From a checkpoint of a small image captioner.
Model: 6.46M parameters, 32-pixel images, encoder arch resnet_bottleneck, encoder depths [4, 8, 4], encoder widths [128, 192, 288], decoder width 192, decoder activation gelu.
Training: 9200 steps, batches of 256.
Data: trained on regions of photos with short descriptions (Visual Genome), 203450 training examples, 11.6 epochs.
Rows from block 5 of the text decoder, named by matrix and row number. Rows with one number belong to one attention dimension. Each number is 500 + 50 x the weight over its row's rms, rounded and kept within 0 to 999. All counts start at 0. Numbers have three digits each. After the name is the row's rms in percent of the matrix's.
# v: attention query, key and value (stacked) (decoder.blocks.5.attn.qkv.weight, 576x192, the v third), inputs 0-95
# proj: attention output (decoder.blocks.5.attn.proj.weight, 192x192, transposed), outputs 0-95
v.176 094:499463462469521541621526452492484523563429492547450425569489545566532455459482395586463503474422560536537437545571345519433559440448552450416499456478476478500522486502460550560488484481495495476542477493511471506425507461600560553440447569392471494523581513447463514456532578588542471456
proj.176 097:554621512552520448463510451480450529473567558473505501372478431438500455424520532461525462535442482415455403428521522553569466494488514521649476458573544578565409417529601498543514529488533461514504544426576525583490542501458459457585507440569467402458454412547555510429449510510496446541
v.177 087:467511470486535471503522385497578583548516536517457478445481512504566500603574453533530514456542482569536558459443581495418447494579534506488457588486491537456553570508495544556420518446516616534530463412403443437484545455360474444616600547443489448525501450487430494476491483540448517507
proj.177 087:566490529435496580468489547474420563490481448524472508566503522471430504443504501474454530439422477473486422581520400561558444529468474484547535453464531410471418527494540528522534399486456476487522536602461499537567455475591584529474448542540502482448527563523549518512480533540548495432
v.178 108:492517535499528571500480512431512413466420499469505463449623514553562465520446517442484509460425452557487478486519534515474534466435528552572412504482436466597470531561469494571457426492415467456545461499558467508520504466457483501576434583473456569513562563532556602559507463444480504546
proj.178 107:495461550487561450524502369565486581555487436557514491588538416511447548470550553512474529517505486472531450533469574393495385530526484473477580520494551552482460496448485501523510517471576559451530421511536511557485511477480517396531521444563522473550478437520524427580425503520526474502
v.179 100:448597515534471405465506468477527411572564467552513432478444495499508398492440496533464561479522471623514505509497519555484397449527525576461458397461456517443503514493442550516517466500515423441507538545527550543543517536534402569620431513384534514420535580381509561513512505454567533526
proj.179 104:582431487479571535541535490454500582545439519416538507498463528491524438565524541469533376502464545452525516537469516519418542445441497462571487545527489395599459493462470524481502539448462499427435542432492522499415528482446545513552483448540461481509472541568451453472410562453521535491
v.180 092:507507489514427445532463558475568529407548426513448583581527417498585471458460533478474495508630471512486464460571497494487500487394440585483522487397493480457485464458437513522473516495579490559483506546543533504478520493440484389476518461450463539538535476539538568514502403473461561436
proj.180 091:566516465470566524473488534474515573433428494412568569473507551582502574540430399510515460477492557499450490483422571548462491484545538360524477405598441508498560476520523458412513580408429484528516520486568449442448484527421566548530540455396613451401522537431508522553528551555498499614
v.181 095:589548504528525544472524466499472572449419425436550530521494508498537498455510470451554443487428592527472513531479462441424552592472433447627541438449516461482405455526526507391537555522557458556452467520446458515538523467469571526454406494487528550472376542496505463447519425515489452467
proj.181 096:419418513529415479582530494471511547462541504552430450494536590381455542463500456515534542534491447430525523544470530458493486423531502480520530487533553554472602456480481507535562481515570506521445552494523510577568508532474398494524585466507561398484562496488479619447490539543516447489
v.182 098:504476559503413490507491504445602515423499464469502523465590452526446561444458537514597525468520523538503571426463497529556442441489457519454426453502487546607537485550494435535514453579579546478519434583523529566459463530612534479539479483614448510464528479443524555523498542435470535448
proj.182 097:445442458537512508531443571521446451448535461520525473528477463495546554541574540518440484487580474548546429537510528445484572564562578492518580575498455491446505469522499504567553518559436481483549506554423462499460495463508467393455486571560476557578410457475478402537499487496536457537
v.183 097:518499495491501531472505520488461514461494553493568493490435489591443518583503474412565417543453561525457471444488665536504506499475464461541585433502517407443465564561527490424491508532504598491566501520361476490494422538496494584514582542581462481564365494474402463527436497522541473503
proj.183 096:537436502494491582489510392496534433452531446594431431456458543519593466513441498590382528470495446512508501503470407451531526519499514544554519518523476536522537483387403533607497455475564451532449466429427487507543579434542457526516433542509563562535562498481520514388485462509534394515
v.184 095:485413473521517526546472502545467449420500576585529541485510450588522447392554496422490563529567467579491518550474423480511414486563429525542490469587425487558515628552574476454470485448536481491466457533491562470505460557530448523521571476598556564505398504516490575424470445453499438516
proj.184 094:494591492458450519447582513523609522538524401451435421513408500478542510609516510553446393505566521545583510532577544522499582509469496401408456477466541521506557503402454505478482514504502550494481449388562526525472484508533473467416440527491468504533550568468492457501445457487497570498
v.185 109:487489564541506547387547480470559505488613478523483630553464568363574508459559483620389526470526461475528501436510501396481485491508579524580507488523507498439507509413463515507497544505538455524424492542438437491425577508538419451427531364530520447550535523466472565547566472509563507497
proj.185 106:519497411466453458489473549577528574514432510547473443476472591584451489502441558419616559461552593561566637493504484634498481497442491467432561464517507508449542574589435495429506517488466560461488453549571501493445423558537542495505496531479534507423451500517534464547531558506498491434
v.186 098:605521408630420432421453516519459497454447387454518487476591506478565436525562529516601641485370479559522496444465481494557535532501522531541519416470520508560495387553480415585463515488512433603518423427592487474564476496569486476478502484480524620534537508416534521473600500501409474472
proj.186 098:477482592460517497605433529529521474478518544530487504528564469502464545441544462484505484481480467457493453461473523491463453443542511497477532555468441498465531481532520577506559479478504509490480517620472547510465539444382583500583585518465448401502501475485454465537466447464516533511
v.187 089:349496625427488562491519471473589447408499485505476534495487455559431501445557598445531481422569497500535538437503498413485506457429539485525513574556437487476421548441477537495590497530495513551526557530369607546448477543443476523532531445571471373525365468436583532497488497563568488490
proj.187 089:553555413430577457543534437438471555581486454506553405576484462535473460531450537512451502482515519486507535505504466507550518595533471488496579358502495484514498509514450539521521542568502518498471510486515474527541561516578446496530412509465592619548521476522460518535428568478465484514
v.188 103:555478533459394510459477556560370485488563530525462469474515465568476535544502516467540465505573512505522535569573498423538470501497569474491540483593500532447521605462590479485454512544517559506523614449461657534536477480551465507491572490565443572548534424416457436525513581467479485469
proj.188 103:496460438453603595539492522482602423478518504498447440482448481543542459443452550516443495586423572468442502440538521534560554565455504506513522517497444534578547494477491590552487518503519474469444432457481485451434572475511434611453456610475563484504482569509499452557530431469537574596
v.189 104:522475425424485523472507411548490511441448413520464541430528508536601490467474488434619444512556456441480467434510406381507565516560462505498456493562461491588399498440506470482484433420442551560442503493559655456559530514528531418532464565437616536459569407474568454587511462498509513484
proj.189 103:440545608556518552522550557515507529505596564456516498477595447531432585523474538491510477524538495451508502563567489454470418525470441524448482513465513535454516472598562542492484564500459550505608511464434427458444515436491445484406496527557452424404554561506435601460488505518567551559