{"encoder_arch": "resnet_bottleneck", "encoder_activation": "silu", "decoder_layers": 12, "decoder_mlp_ratio": 3, "decoder_bias": "all", "decoder_parallel_block": false, "batch_size": 256, "warmup_steps": 920}
Rows from block 10 of the image encoder of a small image captioner, named by matrix and row number. Rows with one number belong to one channel. Each number is 128 + 24 x the weight over its row's rms, rounded and kept within 0 to 255. All counts start at 0. Numbers have three digits each.
After each channel's rows are labels from the 100 images, of 14848, where the channel reaches its highest value: "peak at" is the part of the image that holds the peak; "strongest on" is what is common among them. Only what is clearly more common there than usual is listed. The data: regions of photos with short descriptions (Visual Genome). In brackets: how many of the 100.
# convs1: 3x3 conv (encoder.blocks.10.convs.1.weight, 48x48x3x3, each kernel summed), inputs 0-47
# convs2: expand pointwise conv (encoder.blocks.10.convs.2.weight, 192x48x1x1, transposed), outputs 0-63

convs1.14:114126125190121114111140121126098127172136190102114117091110082116153127148106128131128187136152118151125127107107151129113124164138139145165133
convs2.14:134090116132180076106118145113086118139166154124112134090133117128139115137150144145162159145163159146122111134115179116108163149147181150128156091142138109143128181092156156139121133105161117
peak at: bottom right (81)
strongest on: text has "red" (45)

convs1.17:122121135157158150157131135168114172168126147139132067098108146114101137118117124126127144106128125157116081114132117075120117137133101180157143
convs2.17:107085090129119069137117146101115128153156135105114134098126101103146096136163138148144121129163117126135121152084147094106160159107155133124164133117124136163124163125138131133145111085166132
peak at: bottom right (91)
strongest on: text has "red" (45)

convs1.37:118144116205120091108130089123121140165112192100167134114137134121123133143139155136132158116142146146145133111142144111123146144158088139162147
convs2.37:119107117148142089096087144115113115134165165117139139098103124133110085116122107088142114149116141131129165137086131092075137130103171108112138088136165118162117182109133114129117119092174114
peak at: bottom right (72)
strongest on: text has "red" (46)

convs1.9:163130122119184120101097139134131161146135137171119080149105083101124124168089131128128110131108144131137070108116131091145135144125104119153111
convs2.9:156128112160129139158115122125144160146151088157119126119158153112138142145137166136129140152155091113152106165129136142128174121141104143134126111101139149132126121137136139099107107139175092
peak at: bottom right (66)
strongest on: text has "red" (33)

convs1.3:112130141168134115110149145173110166175171147164134147086123093116139093129128140183125129107160136140151122160120125136127142136103129157167136
convs2.3:137111129112145113119124133136092122138132132081134160125133132156134109124180117086161119137132102145181115159072129127088156142165170148108167150130141127141122182140179153124137129111149142
peak at: bottom right (86)
strongest on: text has "red" (45)

convs1.40:152174078158150105096157107104154095102116173123170132123145115119100110123166106107111133106094145118123142143142136089109101109142119140153118
convs2.40:104127089143161152090100142173119158171110149141132167148084129123091121100159134139131116140120121109103117136149109132115149131125128171100115091139145133147127135108154160065140113131149168
peak at: middle right (53); bottom right (41)
strongest on: text has "red" (45)

convs1.1:136155136144167140141100143150155121164121152103162138147160096148135171104170125114146143156110156138134088121115141119120130106132147169165179
convs2.1:126132071127160095071105130153079161173162168140130127129091100136107119137102123124120102123148110125087159151098149108103146126095121097098109095135153106134125124100139145116130098094173134
peak at: bottom right (75)
strongest on: text has "red" (44)

convs1.36:096117110102140097181092138140144116132123149129140175128163135146119130113069149165115092145092133131167160116121128168126149140124120160116149
convs2.36:101118115137116108113116111135163103155111130168141103154104135115128099149107111107164130120137127184129099132092112158154079171114173127129149094135136126146138123118125078135152103102110091
peak at: middle right (57)
strongest on: text has "red" (37)

convs1.8:146151133176168113139115170132134147172174133136146079119142148143124138125133122124119132114114166155164098137180131090129133122127144156172132
convs2.8:116096073093162111132109144133082121188168146120103177113104093118139109140157143092129111132117142108132149204133125116052134165130116147122137125123115118174130142125154113163169131121187127
peak at: bottom right (74)
strongest on: text has "red" (43)

convs1.20:140122122129170119156109166154098177131129136166131094092122121145134105078110079116123103085119152150166132119166149120121125101144111134145132
convs2.20:079126147096154120098145121120062106134145137109098156134122132135171084157126115095150113134131103120129143149154161146095081122155141154117117117125175099170142115139134141154150146138159148
peak at: bottom right (61); middle right (28)
strongest on: text has "red" (41)

convs1.11:130145118156154150155153120144131092131155136164114139084104171081140124170115124132140137143152152142136090128148116166129143088125098183112134
convs2.11:166095104135139079122128143136108107137153143089100126121153080119115091138144117110167117125138121119089131152112112131109159137095160112122095156166190098164141148123145120125109152102121107
peak at: bottom right (59); middle right (34)
strongest on: text has "red" (42); text has "sign" (27)

convs1.21:112146107140147150116123141126166083136096164133142151120139100174149177115134135085122155139159084100144127141089138127120119105155088152150133
convs2.21:104107116141170133134094127153106132112125171150123106159062139136111114139120111135110131093131160133110119144143149146129097135130178118117102116130166073132105138090132133110149156111143131
peak at: bottom right (55); middle right (40)
strongest on: text has "red" (44)

convs1.24:140134125159170173129089128120122129153097177128131076103136102116097132073137106142145138131111149100161111111106137126115109090124124131171116
convs2.24:080090146148154101129097092139133152132151142130150137121145144125127127125113167109120145139159121121143113142093143125117144160150141154117087083134167133156106140145179152116121156113192131
peak at: bottom right (70); middle right (27)
strongest on: text has "red" (45)

convs1.33:116170117175155132092153158142126141168119174154146088085154121127141122141138131139118158131153148150173097132100160107122130134130115147167138
convs2.33:130102095125154092134125127118088159157166131107130141120108132127138116099169120098150116144104111110118121124106148110089136163170170124093137100134155114145131154098174125138124159131165106
peak at: bottom right (78)
strongest on: text has "red" (44)

convs1.34:093152152179154129152140160127107187184150133117147127097141141087148166101115171144132093137140126140123145133116135121112126114128144137164146
convs2.34:132086100113123098112151095106061140131131149113135156106094105102145112107126084113162092176133085156166089145105111121115135160113164136103139145137134150144125162142147091104159140116134129
peak at: bottom right (91)
strongest on: text has "red" (45)

convs1.7:093161127146136127121123141085161126107151152153141131088118135089131116155108154121135106129114133127107154160067092145078134121149083156124116
convs2.7:145112112110134120101183136115105138128108099141102155146145075087162138124150118156129071121183086151119112139159123139141134172128163154114106139152139103081135145100142128109147106126112134
peak at: bottom right (61)
strongest on: text has "red" (39)

convs1.27:101122094140119118114079105121129125120107142124142140119131123136125116102092098191077134083073128131144170138140146098133148165110117112113116
convs2.27:099164119146128134104115155091120098104147146139133158139127180112136106082147129115132107145079130184130157110099078133132127128161111159166157127111138123104120121120121139078087087113114110
peak at: middle right (38)
strongest on: text has "red" (29)