{"encoder_arch": "resnet_bottleneck", "model": "image captioner", "dataset": "regions of photos with short descriptions (Visual Genome)", "train_examples": 203450, "image_size": 32, "crop_scale_min": 0.7, "horizontal_flip": true, "tokenizer": "char", "vocab_size": 61, "encoder_norm": "batchnorm", "encoder_activation": "silu", "encoder_depths": [4, 8, 4], "encoder_kernel_size": 3, "encoder_stem": "single", "encoder_avg_pool_shortcut": false, "encoder_widths": [128, 192, 288], "fusion": "cross_attention", "decoder_width": 192, "decoder_layers": 12, "decoder_norm": "layernorm", "decoder_norm_position": "pre", "decoder_activation": "gelu", "decoder_mlp_ratio": 3, "decoder_head_dim": 16, "decoder_fused_qkv": true, "decoder_bias": "all", "decoder_qk_norm": false, "decoder_layer_scale_init": 0.1, "decoder_parallel_block": false, "decoder_inner_norm": false, "decoder_positions": "learned", "decoder_cross_attention_every": 2, "decoder_tie_embeddings": false, "init": "lecun_normal", "residual_init": "none", "optimizer": "adamw", "learning_rate": 0.0008, "beta1": 0.9, "beta2": 0.98, "eps": 1e-06, "max_grad_norm": 5.0, "max_steps": 9200, "batch_size": 256, "epochs": 11.6, "lr_schedule": "wsd", "decay_fraction": 0.3, "final_lr_fraction": 0.1, "warmup_steps": 920, "weight_decay": 0.3}
Rows from block 10 of the image encoder of a small image captioner, named by matrix and row number. Rows with one number belong to one channel. Each number is 128 + 32 x the weight over its row's rms, rounded and kept within 0 to 255. All counts start at 0. Numbers have three digits each.
After each channel's rows are labels from the 100 images, of 14848, where the channel reaches its highest value: "responds to" is what is common among them. Only what is clearly more common there than usual is listed. The data: regions of photos with short descriptions (Visual Genome). In brackets: how many of the 100, against the usual share in percent.
# convs1: 3x3 conv (encoder.blocks.10.convs.1.weight, 48x48x3x3, each kernel summed), inputs 0-47
# convs2: expand pointwise conv (encoder.blocks.10.convs.2.weight, 192x48x1x1, transposed), outputs 0-63

convs1.38:096082089137113108147183140102112068093114115144125130091119100117118134139038112059111147106141096142115088122063117075092129110080099131087145
convs2.38:111107153139149115074129155124101134105101110150115103171123110097122068163139077132153098146135134168111169101148126131157110174132146085126115092102102099123138119078086140146093107098165130
responds to: text has "man" (28 vs 8.2)

convs1.42:085124086142079057136060061130158168110135150074160096101130155142133108070142101133155107101105112112138118163107156070095066135136122128119124
convs2.42:164128079116090087126079154124139149145139158169138123059133140124117171082140079088126117148075119165121150133132064129114130068157105105174164133125094125076025110083123160149129092118119116
responds to: text has "red" (42 vs 4.1); text has "sign" (27 vs 1.9)

convs1.28:138129117131111147175085121028167020094085109108154178139137148150130112156115117117124135078123114086129170143108133135105163104143090122108128
convs2.28:103193127050114146121138155125131109110134120165135163094127099101133160175124160091057089139138129173124084176177081137151151133120118195188088098189121100109188138152146142167137139125136188
responds to: text has "man" (35 vs 8.2)

convs1.45:114166090117161199131115176116146142155082097143117116116165150149151102065049085065077145124078146124140166109135128113158100129153114108166117
convs2.45:068090134103160109124096103126135113150123147143136113082087138096195081120132142100110110144106127116156122098147127118107100133107115180131114108087181092161101100129144113092103137104132132
responds to: text has "red" (43 vs 4.1)

convs1.23:140122102097136139155055151075173136133103115104115124113158172156124159115003110113129122140074131119125157117124134086143126164119108105106066
convs2.23:097166133150121168091135127172153195164094116146110133185113089075160099120107133112134104149130113202165142150127146163136127097109129165137104110143103111154170093095077143112072127097124116
responds to: text has "man" (32 vs 8.2)

convs1.4:098122184085014143185109074140127149122109072124161134127169187123120155133130133146105086135135146141141129152154155135162179150128118104086121
convs2.4:106152117073129137141153106165138112117152119126123091098093090110193132093121103090103090155063078183151094059120077184114098108071095149117144137181150209066120135129111112140101156106114128
responds to: text has "man" (35 vs 8.2)

convs1.47:125074156151165092156069121089120117103107133112153178163103134110105126172105069130083162031124136120082151079123117129127176110111155165129139
convs2.47:177150081169072124071155160150133122134214129127149108116141097067125143197124167178189169122121070135155094148132083102146124191139162143127134123139120150143159098108128109111144144153121147
responds to: text has "man" (34 vs 8.2)

convs1.41:158130110136179174136096192170159157122131120103135131154133190124167130124115109140139085172163111123087117176154188144122156150132222098097154
convs2.41:136112141073161105124137077137135173160101105054149158157062090156159132134166199101134155135105059116210114187108159132102092173088111135161090126096131154159123167150107089111128134078142133
responds to: text has "man" (26 vs 8.2)

convs1.35:149110191145092085134181104110118140136156141138119086124151033146129091169157147147150135099157125173114115135149119030123102158092108119151158
convs2.35:125102123089103149167127103217136081093124124142062124167114121202122132090095128071110140073070152150096137136126172127134140112184104156095130159126130152130173159160111147130173057155173145
responds to: text has "train" (25 vs 1.7)

convs1.10:115194129201156123086140107127128175178112183112146111112126117089164161119122125133133180129139134150170067131126158085138159130158148173184188
convs2.10:096131082147132067106117123128057185152169156158143176117098134117111100109168126087148074163163084118121128137050137075088140187119136133106133116113152094192110170097147093108095098093124168
responds to: text has "red" (44 vs 4.1)

convs1.44:135108142096131092098155108188138097131076139148173175185145113163142132142156148103155091108162023181098133147134162129076102137147104116143119
convs2.44:153122104106194126081141090106134148158113086148163090138068083096119136122176160133114164117109098159127078158131080168136131175132152038103094107095117094090118082125105163150116087092162130
responds to: text has "red" (31 vs 4.1)

convs1.22:121158128149117143152139119142113165167115208105146207135140188096129126181100124153134122158138152112155111156129130142194232120097133139114139
convs2.22:109095130113127051158062122170106116182184170107161167095105107131100144115138152067185094159133116151155069167069134141108125146100125115076097115189121165154137182085143125148048123117110139
responds to: text has "red" (41 vs 4.1)

convs1.5:122168135103060144048127084138134137168179054154112100105137137111141102063156142131154110112137078102129198184157139125122111131121128119102148
convs2.5:163100122131137056117136137103119169147104127129085108125141079083119075077179109130095149157140111153147067119124119167131178151112145111144158177083177127063104138084123121099123082095079075
responds to: text has "man" (27 vs 8.2); text has "red" (25 vs 4.1)

convs1.18:171119202172146165177122152136072139156140183166133131117132143168103131184145122113134128176113162138149124120149103144174184062092170142167137
convs2.18:137135145084128098126165044157098082159154175152087166125101084217121133107116122114201112130119060135141098173143137139075139169120128128087082125165133136176222135087142138135128131092138137
responds to: text has "red" (45 vs 4.1)