A small image captioner, trained from scratch.
Model: encoder arch resnet_bottleneck, encoder norm batchnorm, encoder activation silu, encoder depths [4, 8, 4], encoder widths [128, 192, 288], decoder layers 12, decoder norm layernorm, decoder activation gelu.
Data: trained on regions of photos with short descriptions (Visual Genome), 203450 training examples, 11.6 epochs.
Rows from block 5 of the image encoder of a small image captioner, named by matrix and row number. Rows with one number belong to one channel. Each number is 128 + 24 x the weight over its row's rms, rounded and kept within 0 to 255. All counts start at 0. Numbers have three digits each. After the name is the row's rms in percent of the matrix's.
After each channel's rows are labels from the 100 images, of 14848, where the channel reaches its highest value: "colour at peak" is the nearest of a few named colours to the mean colour under the peak. Only what is clearly more common there than usual is listed. The data: regions of photos with short descriptions (Visual Genome).
# convs1: 3x3 conv (encoder.blocks.5.convs.1.weight, 48x48x3x3, each kernel summed), inputs 0-47
# convs2: expand pointwise conv (encoder.blocks.5.convs.2.weight, 192x48x1x1, transposed), outputs 0-95

convs1.42 108:171116138129067115134166129125119136111124161140109123139170107158144150131152188124094135157172097139131131152147140122104150120169134126098128
convs2.42 093:111159138148151116092131121137160085119123136124116172144103125119124117153114153101086152079115134172150125106145148131162143153120114107097116114116140139152117124098118156153160122118146104101127122171141105165113140162094094117147143126127088076110169121135120092131139106112096149064
colour at peak: pink

convs1.28 094:130100099098113103106129152079093112092115143096090118112098106139141103129131085133101156128106095117108147126128146110118121151111078083117110
convs2.28 113:136147110145168150105101137146172145090127098108134138086156112122122167123114116121137143138130152095101069133141153098109089113163100151135150105122087100154136127109129161123153124140144147146132102117153153168100147116121159114118093098109100133161134130102124145148121122108180095137
colour at peak: red

convs1.37 118:128139131139150101113121168139155147159129168104138121079108129134141138166122068121128166147104122147150142109112156138112091171146142119177115
convs2.37 095:143102139106173167094127141139123124145100098115115143101115188110097141130167122131113146150123124122126096130106093117112103079154122144128085158091145101126132142132126126161134138166144102107116117141138147073132150109117158103153125120081113115137143106094121066138109168161097139111
colour at peak: brown

convs1.41 106:145122130132038102097140142101120153104140146100089124123139151149137097154161109125081114153121074138126129136141123151117121144131125122120105
convs2.41 093:120096119162126139085122131131104123134104145124129099109121133103149106110164112126116105142133155130123117112138140061093163118154119163112109163110081084178126100131106141133180101123164098086146097129175096110127117115117120121133094107103148117120142139109052080120127132094133130123
colour at peak: brown

convs1.18 103:151098124128141108117146117113105139112126149106154106098101111111137100171079107111102134115125123191134190104117132131140108145141130097126080
convs2.18 094:135127136144151127115160137130149160149109111140107136118132129090134111106165177092152134144148171110138111122148106100127120094136097122127146118120114116094161150135140144139147130159169091127113152150153117136168120119113178039069114131114138095070129123089079134108113141147111137127
colour at peak: red

convs1.31 096:123136119125132132167159145114136146157092138170155102158166107177130132135127153123130102109094112091139088134107143121105174145118087151157142
convs2.31 099:124173139128133133147118113120128133104131112128089163108120147112124151140128108074158098139139123101141108160099136100108152113157113146124168119134103130132121091139076099173153100085135130156128119118162143104122068102093146153151148107148118151096161105151137127169134127113171110070
colour at peak: black

convs1.24 100:113126141132093126106088107111129114110066080145133113124152105080107096081108103138121120132120108119083115135127093134110135078114120127108128
convs2.24 103:133137131122145161120150116146144128145136113176142158134117131143143124127141066153141129148153095145107148141134148127107135153121163079122133113169140143150086136159133111117127124157101168141143129096134107167094110121112113139140111160114132155162170123158124140122157099092187074144
colour at peak: grey

convs1.32 123:131130122144085124093112163131139186131144141109076118140106146158087162145165153118145132125090090147134152139123150119170131120120129133143168
convs2.32 098:143098144124106134095149151121117144153160130118095136134119130130138111128156121124130113123151157098100132133161109103074143116157141169115118155108134067131130079126080138163098100142108095099145104122145095100126087105097112141132094157100123112108153135067112071120140160126135159150
colour at peak: brown

convs1.30 137:119145143140124145094107130115116090107150094126081153136098117046105104106099128163133152146129137153100147144153096153155134125115137138119111
convs2.30 089:089133119104110110130113118146108147129129142153151121144143139199144102156157113145162128150121159114141131113135152105136168154072115138118096110148130152151074142139136137135082126126137118087122145115127108153099136136138117132102158190138131128121128126089151134109136149119142133107
colour at peak: red

convs1.9 071:122169154089161092174149129158147112116152137138128163100153155170176119096131147157110149165165128116143100131111131125143136121158128139129148
convs2.9 102:144071159137136147127130090073084104130113142138148130094129114111058151115126146094158089111078116128103115123090099129138140072122129118136109107107130122113136153131084121135116109111140115113171103108086126115163115102147108078119118136094141115138160161110151088146122125145141115154
colour at peak: brown

convs1.4 124:163138151148094124086138119149148121113142104111095111138104132070157087106120081149119130154107125167084163161138120158140143139130122144120115
convs2.4 095:157116106130158088136094144164117165099119167181129065130148157150131108123129123130151106116152119126133123127127136122156157153116127122092122119145130122168057088119147113095080089158126097114100126132132107153105135115138101149140111132102135142103142099121137129104162139084126125124
colour at peak: red

convs1.29 099:160145125107137126124133139145088099106129094136109125133104145113104159094113187144122141138156144148086168145125118102152121106122129116054139
convs2.29 091:116157139138146116121135124133141127133180109138100162121126151130124120163138104117144120162162120109149131102172114073147125132135077119107131134145123103165102117188131088104094142121131118109114038047127168160117139116083190150109116129154099133167154085167130131101111107178158127071
colour at peak: pink

convs1.20 112:154123072106095137128159155138137173135109157106118099117125127156155158083114172153101154127133140134133165149132152096123163119132147094129143
convs2.20 092:112141158109142124122134145151143152128101114134125170145092086114110127158117121131153076114105155132124102136154121137152143099144125129126125133072136084109110118127112124141146130147115069108144096116075155069143106116089123093141099101150059155125165087138131126146148069144155136125
colour at peak: red

convs1.23 086:165133120132113125072109125125129155140136138123108098111127144095140109173083151121121141128127144175154190115125128117161129157130163116177121
convs2.23 095:159144103173121118131128130181123157156122122115075121131108129108110131111130145120136130119082162105132098123178127115139128099120115131104114092128115130111103159093126130177124127117129097133090114165050088126106120155099137088092114142142115098073116128130139101086119156090090143131
colour at peak: red

convs1.10 053:129099147133155140134120146119200110141137120097115100124141140152132162152140180099092127116140139161143168130095147137166136169163122138130110
convs2.10 103:141068157090157133148142121129105131146101111085120090123134127062107141099144148127159115152127125100124126130116145122130112113179157087121099126089145133125119131137102139124139128118153114154151128099138154153117105119122087145102146102125098135128116131161127147124120133101104145088
colour at peak: grey

convs1.5 078:142107099150144161151099163150126132138144140143138115135106120136123156146163143124175177101107147152113167148149122132189142134149160161150100
convs2.5 107:141126146129106109145121129135069145133077137167115151092138134106172068157137104135147107108135094134135084104127109084144147145107120142138155132153135125119112105130143129116141095115145091117065078130086121072148111108087121130120139148171105155089121120147128114149124167121110103160
colour at peak: brown

convs1.43 098:127181124139183126143127133106140155152138083133126181118072106102108124149140113132134153165097135125128101147138142134155136102151159133153156
convs2.43 099:101076172139167119155148126120094113155140105101130123111151145145138132100165137123128110123110097104138138108103104142118188119117153172147091198109161152133137090165116158122116136163164105094136142129122093104124132166105137137126121119125120144110143104093138091143133150136117114122
colour at peak: orange